Rows from block 3, named by matrix and row number. Rows with one number belong to one channel. Each number is 128 + 24 x the weight over its row's rms, rounded and kept within 0 to 255. All counts start at 0. Numbers have three digits each. After the name is the row's rms in percent of the matrix's.
# convs1: grouped (12 groups) 3x3 conv (model.blocks.3.convs.1.weight, 192x16x3x3), inputs within the group 8-15, a 3x3 kernel for each
# convs2: expand pointwise conv (model.blocks.3.convs.2.weight, 192x192x1x1, transposed), outputs 64-127
convs1.114 090:129119106160140076112120095113130095149115157113154088122120142129114085103101096103114095148200095148137127132121083126120140123114132156143125150149155112177139117122108113133085091113094138160163170184141158157133
convs2.114 088:113146174110103175187157122139125167169162184078168157147142142178115128118190129152155161132142117120122121134086143079132146112127122105133141179142111105102120116123142142143147097123135116
convs1.115 099:131106109110152154123087123150111132115119074136146156135113124138112084115112120134095126149165135138147137105104084101118213130121147105139118119177177115143122118134127102112186124093114156156155148158156155144106
convs2.115 094:126115116128146142147173103156116105117208121138146134139185120115163134148144148119187116122146144101086134167090144137126134141133120131148115143119131155119119151138143133126116109067151132
convs1.116 092:128124138118149138123123144121117183141109088134103093143128105170124100158146103124116144116162134120104109110149106110151098096135101102099123130115143119157139109130134143145102108139119140069131088116110146090150
convs2.116 098:165153110112132102114090196118140138116158109096141138090095137136165177131135093106118138121122138110109134145168120123127108140135138110138144106114079126148141125120110126161162148106118089
convs1.117 112:162122164149077115145107137113124131113137100118135117125109136118127139136142116124132129100187119106119126148127105132103126158104156134136118137127145154104139142146109150116130158112123100106082086190107065144079
convs2.117 101:116140120126120170043119128153094133156103132140124142116127176183104091097115148115144141147148106134118136132124113128143130110132057117090118147168125090116131142141147116111103096112159109
convs1.118 097:145120145133099069143117115120124114151130099118109066149151158106093137146155142139133138147114169106126174131104118088125180132131112116119109134161121125122130123105115152110102150117156127124085133105169117146154
convs2.118 083:136135140123122113137113159159111145124151159173113108101115104111121137152159142131123158123146157121104124072126135112156174109110132102133133115145127149168117099094125106118107159119096129
convs1.119 127:120105102126183094114108168123155148107138129124178107131116115150135110107142126114108151141093120141136110120131130122188130120112155106144132116112121143111141122117120125139136119096141110135148130061145143159110
convs2.119 094:107124139159129178161092128157117092136157099177184130114154138109149134150163112149127165158115132106112117158099095135131126058100112111140130150166096134153108136123101136114105152143155150
convs1.120 100:152186124122181133174088103122135154145158111109133104122174109151125131110093148111120132119122144104104117129131121122157125121161112104114129103112126103143147100139137141139118153176109102091128108114121128112116
convs2.120 090:106143107177067081146166155124151125135092147117101147134127105123161141124108098163112149092164079125124160071134146184162167174121151121138148154161090114121128107096124132145100123172092140
convs1.121 102:128143105154105142114103112129099086109083217118103194093136111103148113154102143123155149140126112140158157127107124117106160135115073118132096152152143098110106137119152098093220132113124149153131152129118153127139
convs2.121 095:138141134104091097177092132145162122103136130112142136120111102150116128146158095167133104154100145126174146159171103120123116137129133128171144157119116120150141150126136113133081166114114132
convs1.122 097:094121165087123158139177152133107121145103179112146114117142124143122135127123129122138103133117130123109127123113154123124109120145146129117120125143109105112120131130138105153145126143142142144129145109120116134134
convs2.122 083:097070118165136177151144113156141123122090118111125140123084159149111081114157143161139158133109131109133144111121122137130105128153101087141136093144114115114099133093130141123112124121141112
convs1.123 092:105114131118142145136146178129168105148129135128143127139098145144149159132167131126116123101077105160133150143126138123175172125109139131136150128079113158102151119104128124135141117130127125113113089070109117100139
convs2.123 087:123149083123117097112141094102142089112098153116149116115109096145115142144157130150118171139138155138104108101114131175116114122168131137139136102137073080128113116145118120149119132105104170
convs1.124 084:116110127131136125111131103136157117124162127157113113120145140145118142131130158126135154112132142121142133119140113108071095133092102136091104116113104131109095126114143148105083113146130153168176168203183147196155
convs2.124 100:115122132114075119157117109132155070136067105133133116135072124125143140080154116169174108170141134104122121135091139129110196125117102120079153117099145078146129107126113101073106130129096130
convs1.125 086:105104116118153134130126117101111150113104099128080120167091116136148127107144107123136112151124119146109119101090105085127092106084107127174148139185130131145182122154141152118129130121129126108121115122113117139113
convs2.125 093:154146147169083148172174115158153128110151129111178070119084098115101153142124110086117131091148111160103124144135104134105137122078134123127141124095153125107181121165107120100139149119161128
convs1.126 111:130141118137108161096161114149119110119145112120099120139104134115156125221176110143141132140126095109138124113130171120124157112104144131137123138136134118091152140156131101126192141094120117120137161115107152125116
convs2.126 097:110133149129111115139108137161102120134119134109128139117111106124115115112175123129125113146099130153138130119137146135109121171105173158115170117126125163124127147100129132143101148112178122
convs1.127 093:117123099120144111110083106147103131123140095127173120119103095119164074108135101103114121122207159090119105145122145127097150108120134121144116132153110127127122112100133102122100124104120113100090094195198121180121
convs2.127 092:138153134122115209116175116114116135183149122127119132111132123102115119121141182115148147090121151130121105132087136072137162114089135154135142113139092126138152132109157110123128148104127124
convs1.128 102:110119130161123104126161160117152138099107174121105108127113129123148096151132133130157142117130124102122065144152153098097189140119170123117117159104133134130112117131095133107106126148150121165155125096145123104080
convs2.128 102:097128152131093139135112087149113162135083149156119135124125133150168106135145158116129118164129117160136107125141120125141202110116115145153111099123165146113138099126111125094122133121115145
convs1.129 104:150145136092134161147174087116160118141111116138111153152138159116110175152162135125115105131116109120105143137128107114161088153131109138116155118139129153164136132119146105137124151140130133135075137130135107124148
convs2.129 113:135109136143128140145110127124101104119111113147131152132056142134116163077119137115124151171100091135133093138167143094155135117173161106140110153138143136141146120134133123145172119103145147
convs1.130 084:143109114136084100106138134147119159154209168118118118137125135159177141152158132144159172107134128164172143066128128125089144155131094152134161128165127140141147138129119104101106097111143117128168146144101163109083
convs2.130 093:140143172093106182109118122121093137141140158097105106132128112136148100137130152124109121131128181151174175101139110160160095090115143096118132119102091146060101125124104120142066133110111120
convs1.131 115:103125127121125102126125126157109078123126101102130147124160076126206054118124105114146154132106168143176107107107123139134122117143151119112087108185114121149122138109115119138117131100140136126189131082179155138105
convs2.131 102:113149147140141135109100121099151148164159198186136115135114137122106159142138103113128178170132157127152145155074142118191118109147165108118119119130095105105154135111101104100110190124126121
convs1.132 095:132137125132139150131111084138113127121103133118159103130141114108101132109121088093106118145108134136170140143121122116112099109124091132127135144126136127115121122136150121119106099066194117115111115129086132117100
convs2.132 087:127087139110142143174118134139173165129142117118137148116125173134126115158166088117135130128113115135088146139110109108147096123100114160145118163146160155118135104145078139118134133106111155
convs1.133 114:110135131114140152141116139127129130122133116108123121123132112114135130132120095132137128114144081125139121098149111092169115115140123127127124125128137135126125104128133134108126187117164135129140093136114123124097
convs2.133 106:135118125115130109113139079114145155118096103162168138100175197102126122145092112112144123133124136109132121127136123104111110153115056112158123244111144142106124126121128147101143092096172127
convs1.134 101:133137137150103123145134148123146112086126099100097119131123141110077141124113123137138123123132129120121104134136127130099132161129127144124118115105111113125124110127134126113141105160111118143075150112120108110135
convs2.134 094:139123125125162159107140139126191108129133129142123164137138122111159137124119138134161079143173084143176171088130128140170125090098155121137083098122178122115167160143130142154125136165100116
convs1.135 106:123141136124118137116098138141164127124140103125111108135130139113106166114126122119131114135106107148168103105118125115174118089089122146136178120123149093134133118104185106116166141097184134112103126157129102163129
convs2.135 094:080140102114112098114119114156116154160114106137142116135144132170183124101100099112138131091107128110142121107133075103146140137119118146158113119159160094138111152087119114138114169124112159
convs1.136 113:101153106137118130134169120154135141113102116106129131104093149119108110131128110178167109151105136161130118111125075127126120160134140097126182115141108136105124107148137115100129130106122143139090102137146135131169
convs2.136 090:095155100146126117128088121098136124132139095161136126125148145105178139115117140116133124205135131111141118108137140102140132087126108122147154166123117160133134094153117130145172126136124142
convs1.137 095:129105109117178160159131145166139166136112108107132114144127094094139140129089113162184178179068093158141117091113147128108162136116144114131161086174141114126107078097097087133107103110105134144108137086129129124132
convs2.137 088:149132124152099171093077117084119097108080109149137122135137113138117137162128094116153134151145124161125137131141118158108190091123129121120135101121155131093128110155136124132108142154161102
convs1.138 096:155147112165093119108143167075107127138098113154098115111129122130115113134115100085116132100161139124114101139133105109141139130122109100112121134138105103112116227158131132073125154149146104145109121135123109126118
convs2.138 094:114130131124136128155073154217151122129124142108130110087140135155158115125132109178164135146127117119135138154150156129120141118160127146146099149162146169125154150172088117147168114127156153
convs1.139 091:145153119171141156101157132099092113108155109126135144135150125132202126135122114097113113058128114120142154122146140162091117130136109135159127154182131128125111145110139180081104150111156100134154122135126140137127
convs2.139 091:097126089111140114130101110131115114111135103102144112139146164127140145134153101196137157140101142130160089192112108141123097134162128136106176157134092118120156115132145090089114153132143147
convs1.140 113:140132152135085116129133123120105150110107192110104163133159123135104145148102135089076116090150151120169145142135142120127123128112117133122111179097104133092170130147134166135082160117086120134138142125123149116098
convs2.140 109:135151103122112131098083145110105120090119105088083100119149168093141120146102093088094113119136135162110127159141117115113160115084098141127103124144145143094163189114090107143121139131122116
convs1.141 104:112126113136139133121148104154121112151083112205141159145124146141147165119097045114093078139103134097124148134144155083115134127137151138119132174149098062103100114116140133122121129119109126118148113108153100133174
convs2.141 099:144152131154095111105099173088122110128151106132094102155123128100127126116120112103130166103104137157150141124135123107191140137104113129106173113159125124151118141124093133059166067124108123
convs1.142 092:128149150131146134131131123132131156138121190135145093140149135156147134150162137164150116148072168133142143137172094135108105113133127128155159160138175104170154071084124158148120162103121140104080145161117107097172
convs2.142 099:096183125138157117132132108118142106108142102120083117093140092123172082136143106126127086104098132128119078111104134151101155112107155132140136154136120130106127103156113132199139153108116135
convs1.143 102:126161135118159127122103115119166113110137072100157127173101093163128110127158167156142131126068164162077137139136103102127093134133093109098114141109125171147098078118125101151125130129099140105096120147166093108118
convs2.143 097:145130083163153105194090154105147089136162152159125138145142125126148137092132161122146095063160132150141147107126120124124123121131090106143100144145129127152155142094134109125118119126116107
convs1.144 106:114102117137118158114149126156135104128097145094117154115116144103140126127146132134164130180124117117116128094129082152151114133080125193077104100078195086202191115146124152153136141136158133122099129120124155159124
convs2.144 095:134118123111134170125111172100127154093124111104120124153129186161148134117117128155092140162104157109118175154141179145108123134126139176144096166161134134094139140128146093100158099129146124
convs1.145 114:127162175158077123139132112142142130112140136104103095140134114114075131206171085136132124123108142151120146129108122118124146137113146131100132118113115102159161146085113127134118129135119153117123153073112126232185
convs2.145 095:122067115106152086132109143118142138106114196135137151120129160134190140104127129172146153133157099147137127165147112117131133180141129180118152163112120134147145130135119113132062160107176127
convs1.146 091:094114097134109125097106098115142089088138105066115118114149156086120157128108135138119133153119154124164132116109127117128110148159114142108100175096094138077084111119135132121136117124178140089135151120135154094114
convs2.146 106:139129149155146114099140102165112071106090110170108126123140127130131106114073103092121088068155124162136135110121102117099141121101095106098104136131119141137131115107159115139091116108132101
convs1.147 106:169169130131119103154119098094110107117124116117133127161127097132128096158125114139104139153083158161133132126109173132127114124115148122127175126063177103084210113154082131143113097118146141134125158105158127093144
convs2.147 099:103114149107131126149111126096177106128125085142137116127171169108089140181083109108133171121143127109159116128110170132158163154128151129130160197114134138175123100143134126099165127100126101
convs1.148 112:128127085124155121116133111101141116094126109176145127134079167210101117183171121114138166103089181168115148162154129083117148135097120104130111100144121109144185152093145152094151092138172127115132104147143117096124
convs2.148 112:154092136136149098116140129174158112142116133169154093100136081124074098117202132160123088113118089145138108156120111127079143163131135141117108162138130155142165072159125147178146087109157100
convs1.149 121:145146133138120131106127145145106154103142158152106104104119144115163100123085114121098127090139154131148100132155108111121125123123145092088148136159136180126094200182098155024137096189184124114138139137124150122115
convs2.149 117:131141139133146150120119151121141167124109137092131165133110147156205129104144133104123140137113169096156138176114181140149111133129113108118117136121124140128116116135146120083140111108166110
convs1.150 109:124133110103136103152136132107090078136172150164124116185117140144064155133088137141143130140097112119123147124111130113125086131119114098197193113168075128152109131080189100097163146148113109145160107099139108130128
convs2.150 111:123119127130149047113102130125095109126119096151115133091099139123103099132123163077077125125143125159134123129127136148131151145135119117149113184139133141144107117127127149164170079112140128
convs1.151 093:132119152158160126126156119102126093103142124102055126107126109128109076138107085095125137089079094137085108108115098102151127127124100133141132126132129115148143153154101142065099094115137133119111113119084124122123
convs2.151 100:160098146123103115101129181132112145172158147125082098109088154118172112113069120162149139058113110106143142118149139157100102175121078135123120130163100146146100116113136123148150141130109129
convs1.152 097:108111079120118106140133121156166154119119146112150133116129193075142171082125108132141129158126131158127135085113097135141141184161129189157138212118116152126133132148153157119181129141213149097133140108163131118134
convs2.152 106:114128123137096139124121188125135156131116128179138085130067148114140151124072162131125139136127118117127144104165182141110137181135123132143115123137099132112155118103128149121101130118114135
convs1.153 112:117112097122148094138135127166136098111129157089109133167140166107092149107122152157127137138091126143139124137106108193084137128145139099098123141138088137101106095134101114150130099106122155139087107105128114136132
convs2.153 094:115103139130129065098123125125117139137119115187169124101127141102075109120143098103098111098134122154135185132129095121100131151099129128160166110129121130111113102124117143129086146117129133
convs1.154 090:093123131130129124127159130140143137152165181094122129098125119130123122087079083108097109083111071115078092118125101146140096126147080114129096120153102135134080093122112104138108091110084126167096136148134154157131
convs2.154 097:116161134133111136130113099104140149206059133145126130140136122090082157153119136121126124096064157131105152088102071121149150146127127132134144113098143099109162119115174125148147138133106148
convs1.155 104:124150192126126138122100151085094137161115136169151102128147106134121116114140117166089120096176146130125118160114103120100125112127127113153186128087175171131126130144175131082163207171175120158169083120148138166121
convs2.155 092:160145105116126140085131121155095087092113153168099082088120167147100180113065125096165136144124192142126086114116166145114083098116150090144110108152124155126155137139137114102158134111092138
convs1.156 105:100113123157122124193165144163175127117129117107079132122162182117095151080120102162172131158133162096077180193114105154115107107145154127097103140155139120114098116103101132186157112116140103105105093145125095092133
convs2.156 104:118156160101160069162149162131128147108118125163129126172112156170124133135126136154103146132101094165135093133131153122163079133145140140146131112139124143149128110106118128137110141115090091
convs1.157 116:129149149100127163121116113116096078134128110110118153151126055159168116061136155137082156174108133133154117108106184150092134182159110123135158114133183138090109131157102113111114128140139127122128138124125106117111
convs2.157 108:153097152111141103120093154159132141094171162145122107125127131098119140105152141159162123088136102155108104198132106154103107128136128151143131169145141159119134113156108131127175086099190094
convs1.158 111:142153176111086122111144115113089070140131133097114112129138100112149177151116097120076133134195144144138135123082168125122098121128176110104110158129107116132117154081089138155114137140143114114105120152160132096093
convs2.158 094:132141108149099128122118130132115107115126136102089139119138150117102160112156147122154129143150147148111159164133114107114149108108132117106128118162108108132096106147129163092094144111135125