{
  "loss": "l1",
  "activation": "relu",
  "channel_attention": "se",
  "stem": "single",
  "init": "torch_default",
  "lr": 0.0026,
  "beta1": 0.9,
  "max_precond_dim": 1024,
  "steps": 14800,
  "lr_schedule": "step"
}
Rows from block 2, named by matrix and row number. Rows with one number belong to one channel. Each number is 500 + 40 x the weight over the matrix's rms, rounded and kept within 0 to 999. All counts start at 0. Numbers have three digits each.
# convs1: grouped (12 groups) 3x3 conv, stride 2 (model.blocks.2.convs.1.weight, 192x16x3x3), inputs within the group 0-15, a 3x3 kernel for each
# convs2: expand pointwise conv (model.blocks.2.convs.2.weight, 192x192x1x1, transposed), outputs 0-95
convs1.4:433552481515462605620587538527494485512527548478449464429490553511509491417532485509501460502465422516533507518466455504496473540524486438495497508493544503473499504539593500497488485442502534507473452539478459429492573497544503490428501473490532482521438445557490435455559585557575551539542526540547530532550544603552539523491502577467487488504541487542508540568542440441447517535476522497505538473474537520447485465505494506490519
convs1.5:499479434499472463521585502505435456481470558523566472524508466474526522458467521489487463464543509476516551508517515507506475424449492517533451487496495499491509489486439433547594617491576528410581538444556480595385481464581478489485499519403498523555449494608470479506442506495491489558532607502480501447452402593459560534510518548535509494578468553540476551475464548516549488471465545443432638476558442517523483514545425531495427
convs1.6:487581625438456502481432452503485528505463580429474465476504478432517533498445457452532480482540448441530554457460428504550537490516613524510486493508476456519518453507539492518460539541435553601571537518485467439438550527484585535458535515445504394494565576326422515487492464487532470557429488457470488511531479642529472493447511492494535479541462450490479525496505582447528491541474484452451527479443550495493514500512467449465512
convs1.7:469464451439523477459483497542535476478552547443555505594555482556535543558495476448415440447474486472491540426499462465556512459515515454493462483512471501500492427489510450539459427429445459399446412502516468468454467467496577476464541518556535485491484532453587491503512503459532471496467514513537493520438498486499509486457548428535545523477499488495480502416553504469494491471480502489507478521501527496452456539488571491490475
convs1.8:485451510510461471539534439488442454481499425502437507500510487441533519489431524473520512492531479523484442523478510505496478514499440535507505495480459496504560575557501486507518523427479480462543533481480596581465569563522561416645512635607476566567495499489473487553491475516496485505516457417455478528460502431512496358540538501523457524482500577550527540507442520480518491453499465430517505563449441449525471483462496463477488
convs1.9:516496520556515450531518470550525534504511514552463583464531525478530542582584539508487464530517431494422449486454420494537532502420427486484528499481510506552575485557505472453441485454495474502462488516454501453550489510499468504569439538554479497475508471458502516489485513474488551494510470466485509520484445517501490500491502529522512591542545544464509501494509502511496435529460472547446434478525474497512539616463466474542521
convs1.10:571457503554509484495546499526489461476550476518512513433540478437556517380467514556559507472501489523477494535561476489545519507495503558469508523458510558514479464579525367506584572409547568461470607393518604541503498502441542510423508528514468517501495460482513505467470491492427545492510488505486498471456526460440505496407559526454524543472401576455505566560490456532507525481486473510493472507538504521460469534540438503482445
convs1.11:509491467500530516485535468513524462546465445540535439470471510489432637437530692532526486501489506496475483514501520533515478456506452492527497525495456503468507538492505488515548526558488500500490510517470548525407478468507511475512500593488486470526491520486510448475479514539477494506556496400511450535502476453461573442490496476487508591474524672481526496499473469554443480509479519462479470513473451552501516499519536546425492
convs1.12:480470475535501574490595551506497541469510536501521592517505473520494542477544552486464504519451447503488496475563479509510478501458441486523506498470477497517596460532560571552443496459450465488476500525580533617589475482488483514442487568456495476484488518458477490442516522483502499442499464449509493498467501448471521472507524495518552426472496497506515513507474488478502458508486447515507536489466494471464485494527650528544616
convs1.13:442503522432463537491467446530517433470491547500535515448476552477494483519524481538471491554515445506539502504519499500482554470512452500482451501461492493518478516468494530559487357510485523486481526473511467535475413461441467522540518536500482498483594521434497551531537569506555524535472462562554604431447515583492414572444436520441509514464499471603440469478544487510484537611580544653501564495493512476485521531498514498516516
convs1.14:513585541541473490520515465507536501547521468542488423511509494460518533526411459506554568554473527565452501512507530464521520495470619617463399519470524447561533484442519480531536517555465579583463551495451443457463517472425449537439456441496449450452497455632433471464464457471491525501439524481496483444482516499448505485405446565444521562528501465518520505543491484562468463478541515510452494489490474567574483600496461478460533
convs1.15:466499478515519480482489514501509439468533384455465473543515469483508449483405411532472500480499588470462541496514506498490506548489635480431489511542551469587458481522482485499538521464433493485479555447534463523436529529518495455524527487463495498502464412696501549487512527471516468514515402504489519542543525399499463484452532481502489501515466386483497461504484472501488429541511437516480521491527525464506444464505496457527523
convs1.16:508554458574460449574613501465487457521481477525545517459572486507504481485546461531450480556516511492497451530505457526472502531528406484548403515601437512539484491460470508519500503481459487507485525435474469535537536490468520524476510528465512416538492430588502484487443499574465487490557547610482511582487487506559517420507525481504469498485485478450563431516517437462497542496476517500488515457508494506469560488488590522512424
convs1.17:454490484472473506532503518465511473494477497502438535503447489461490549473533462484509546533469503528516475484498480463526506553528418461517459505507474503543461455508436454537483538487480500442555585528480462478516523463456526474524473436497467614438455621494493508464566548450457483497482494554540495528550531524489510485492472450548487490564495465479498452552471476480506532502491490443476475521456454597486531577447565516480463
convs1.18:498495513504465563474477516518528446497460498446478547506582474482447528483478516497504518454458473506540440530547543519505520508527466496551525548548563479479510498546513512517461465443506433404452489501341580623523483492443458454575551516586482524527483515445496455452511470487460492528469472512467477543552550452529461492464502492541528498477467496454516442495455513511565555578514555512478604455475510430477477506476487585506428
convs1.19:508481541536510479462446475530461505496471489512461487506555548555468452523418541523443506439558451513548518501519476484482503428492475539572452517520493457452423532502528531463460488519445454484464448427503478471587478480502467520502499438424490448533461496530509627477463476492500546526472520454483471486560498520523503557482468518462553548531490424456480451477515482501436545588507569493441473508514481469532537509484516535553572
convs1.20:481465503450460483462624540509455447454481486507589605480492507488438435494530529544511507511508516510490487457465503508513485485460511488511531494562533495499482544529494517493505461471460491539502552513472496534520474448457449544521506584571535526487513492462465446472468505547543502475469529500502490492493479466511472518483512486502482526487476450484499545479517547525541524462479474494497487499527503451522481483505446495478529
convs1.21:464504505535474473477481424512488455455505462483562509498479491500384551524490515509463514498494535498495513476470513463433537401458473495517502514573506501447462485492570476509499476465515468480456435486513507547614522530382499475427503607552462462574486488559477528515471513519520563441494500481508494489518495477500509552510519531456515516511515448476500447460502451501484458504494528491517420485523484478531488486500508506508514
convs1.22:498496515481497494482552532521521459490466488513523527494518481511490577451462538509535545532443554475474543470495555479484588464517601499483530474482584516555550484474552503510568465548527514469479539457498480470436519531410516508429489456513448499524510532508475461550519492445543536452511527462477474455555511473487493431450538560483511544517549520485464434515474442526504500513487494502512478505475548458509453487514429517513386
convs1.23:528547517449450507462492493526509555477461456474450502462610465551504454479468510474473508513503480499502506531571528487483483448520522496520498513499511423429538509493440515539513463439512537507471559551455464471491512484514476486484480473570549495513482479445508490519513498524430444485570535486524529530442419446558594487523502507454430481519583575471498516548501524431443462509534543453466525507504501520503515527508549529587472
convs1.24:505507484500480502543474493508514478530464473508471493518503524557457515490460475473500572542521519540526496512490537510522482547505490542539640599532567610581577496525552472498471488492494524535474502452502433510517502490468495466514495497477508483517456492501513513491504499448471478523518474545461503416495537530442505518500517540497487544554573489538512517495485541483487503518494440493493484507481519457486447489504436458448504
convs1.25:492552509546550501463491459545581521568533523474521529504508537524491500537553530547503508497486470508520513495482474444557499479462485484518491514523489436418511441524450512535475505468441526455515489514502506540506508550558515497508514526535457542443490529477514503483490521462544528544482474450481498527565542510524520533479472485540569519460465488470492486487482477448429495506489483509513539457532487512532536483481517561572497
convs1.26:533491504473500487485503531479482527483514514517467498534449489442477523496522508514473515469485496548448545486507472524484515503474496483482422458522416438421453463460498504471524517509525492538449514486478481530437515481467543508476499482457470476539505467521552462526509526508481527430496445475515476513442506435519541516484515494488491505448571591524468479438509465478469495504479491501504501509511498462555500598575615489642581
convs1.27:437490447525472554467499486502555526520487564471458501477527471584479609488451514498514485507520559516479513448447504501512494487489476543493504466525464476501496539604615477493494462453515461449427629566663493449481528532489475490512471523525543523547523513492503497510454513494524487538511506481511477503488519523528514470492505533480495485463528514480393424535540554475484443516465374471499551493472508500509519486489496550564479
convs1.28:516516489470463514515517487498522518514425507530542412517556515504472463502442439469531467470498513502518541534502495476495584471517506520483503522444592512611634508486484513493487515509539480502517505502499558464448470515536485497472532512441488513455492483434476499561437491504476491494487454500480465493495516481461471381525481453496457513462567608536515542512497486496483495535561547515507499503454446523482483523526491448494336
convs1.29:462521494487512474469481471484481467481444492466519636492479514487481511529494537479489509514524491479541436489487464495539462474479437440528474498467488482445439485539469501496470516476511469470504495509463482455544515465489478495502502555639498525536504497510522471465483482466511533454486470472536519534516477539559476541484472480525580455447480531471483505484490441504486376501479531514496451499525495540510574542502507588522524
convs2.4:512493455498486482469517503475566475582409474519596497596514483458480537473433453396457507459508445552424469492481497511487500464487514484414513519467584560417545552528479493501481533494512525524521522479582432454504477481496464499512520545488495557508527524511507387574513453554493534442
convs2.5:483495534518578500481474511496476542472456465486555513474515473527472542526507485479475511479601462454463433522471469441517510501539533503520594509529474534461520396476470512491486481467462503438513481492516487534568504549552518516487501452572505468454507498436522529491495477569488506435
convs2.6:524558491442476512573497555512494546524412355494506521539517423500480484419437585454505450482536457503654476480546549479518603509539547486515541487434438533500517529530529482493521496491491516524518522475462534547489500552524526491467505534540505503522473520460525513499516510545606558546
convs2.7:496469489492480492482500472465572516588478449493506505526506530467533492516460539472507530487518542528542489476489537515504514506547565508390524471491534538508533568488572486429533441510552507496489459518502525496452532512487447558509475481472544513473511499535511459542528484547486508465
convs2.8:514445504566445505381488431511464516584551509491461492465503492470495543572469510473526498490453487433513545505534508461533541436408527514457491529567500487484436390505496456552591434476551487487445529499458429483455569629504468493512510522547443492500556532476447513557410456452448442486
convs2.9:528534574577460440494535512486528466488499445505480544462551509534476475464496504482469546490469543436531583506438562459542519527493493487423515509498451502510437395472541474425451492469512456494554539492517559422525436554558476441497496452470444449529459464524533457576502506489491606420
convs2.10:479515521528469505503507568487458460483469550446462484515495481513539469494563525495537494524506435550501501481549505466495502466492525513583518502507463516526447484475480540494540522509433478493489473489513495490458540450483513469498444571504578407461566533501470503460490508472469481516
convs2.11:507445504521502540491541545513493498588561522526457530518554507542474481539485480544548523483512509460467487541445513458509489465464540455619454481565594493458437519507481541565522560531515491448449511513425514487500557528481457442550479560578413506517481519456550499505564423536490505436
convs2.12:506564492501477475570471524488457561472499459465544511484486479508487476518558521452545465514501452436521440541476504543510567532429501509459492559499404482515531529537524562519488486495455477506553468491588525550487527473443462468464549479501579515526562517519469500413524519539516464487
convs2.13:531437492486494564423520484498525406409497483502550459492524531581470555513437465587501460443491519462472506479489522546519479469557454488450492502490492484486482465476447431478542540511540530556553506479472489509512455385523512509553495477512493462502510482505461480527445549512487509503
convs2.14:522522500407498508719473488512431406425485564526495451504556495488533541495466468504516489492544535473447444465476490464577571499524461571550494501479484570490490502505469496538464488461437556513562457454525482478489547403459479489546500402463535528496570549566506515443512495611514566458
convs2.15:517523470497532498534561446510545514439436450495530541493433498517502585505543458569526504504560510459399489539494542494553465456481424584427470481472483564505455565452472441458564452490504571487493500492527448564451465447584475585531460473606547558490579498566471525484529506558424469535
convs2.16:485470497492516488505509420538421540467515553487496602459493501576515552469505554498522502510519454620542486556557474444457514475523532564472520470574528423536535528644495569474527418395482505487462437539475512522492449490461605466532470534515454540523443500506523437455379485515492440550
convs2.17:454511471503507473531482500514501526526511517477482500455483492498479462476510456510511522559471616491503481498476502459459504474480448396431498518490526494401520531508496496543586513475540609484517481544548542448459467476540510485533535406458482547507472542566438567463538549484416410492
convs2.18:481438496498494460454558503495472474412505509458455435504528517511465473542588495474541503512436437484504462471548453519559479476509466469468581498456499477539485588459648423476503439424525513480572435571476568536488478518519460558514459565474555471483449523492488484474526433476491464582
convs2.19:500406439485531513542501519507543518437504511489450497519429497474505473570523500445530559510494400494494490496564507547476471444480498544511507507505454479520564475514548512444621497504433539524568526554460603525507489516459561519449461541496587482507532466520508477486561490512479480514
convs2.20:482558517494564529505541418493545446481547510457550517515542488511539497436504530497547423432551523472506512487522522502583475521491501505497564595526521531472560488423464564542476468578433405532527482510495524550542415523522474500449506525550524516483496472589487514494525469411446495538
convs2.21:529541480495527547586505469516454432499541508446484474457462507502522564548538478523438492589501482452466528471518510494468460513491509529478544545468510578523515491492482538473578472568464554551517490520506472544486524494488525491490431503526492430475574515429521624467500468605527456474
convs2.22:511492573516504531617502502532569487479532479464491559491540561454518570448552506479511451520492425460492480511439485533511469505473469468474533521447536469432500474469485511578545504488540515447542515521521471486576495476497552528574504564557553518539582504550546531477553478626473501501
convs2.23:483520523540498509523517500462479569468483528486469524509451490507449561529544557501482457456477475523473542555502474510466507497496460503478481501503571560575561471493491498512545503498538475424507468563513561533441502434473485468534513535472484548525455478451518450481404462462518436464
convs2.24:465577531465452557553524454545518415504535484537430456450591503451490526507462543432478472502477533474577467430570456509452500429479526461445568496564504528479530455495523461496588598454554510600509543562450561490583496456489489459514579476575443576520526516449591527575478525519442467479
convs2.25:542462489417488514552445494462496516453450445597460462502526462502518503520499556542474527494505436442561437531478485484488437491491457504502477470472452509447466465467490547502542530472548500459520505534549548505491490438465494471470581546509502453508498537445494462455530512421461472518
convs2.26:553468510496490562452456511517473471525517515479477510604546474539501453480464469461481507398509484455491547555447541536510493401469309471466559513539475483448502460554521578560492403442500476473439476501496486514462452451511399518477504499508543545563522445464564465510533530496502522505
convs2.27:558418462451546479489475537536526543540507498539459474476503562530471545520498516533498521517537495595691495490515471495505561534523465533564486479487534622497475538607476429498430543505577546487524442460393523483511482522507499480510530547513512482527599544558501562505495484571511537556
convs2.28:482484607477554477511524477536501499490536502496534519450551519494445472609573465454510434555483493464501484573469519438437429465512492424591488533521669474454418527510523538486498471471518505474458546494467603524570553442522480462495600545478500514478472560506463508533492525462468539521
convs2.29:549577546505503410508448451539510504514437519466491450470538566456516518504457506533509487557505476412524512405449520496555501494530516524484465454450425455462499422446507470481509451521420469471620506620551434475490482535472507468498477550480460492547509438473486512493466511486547608559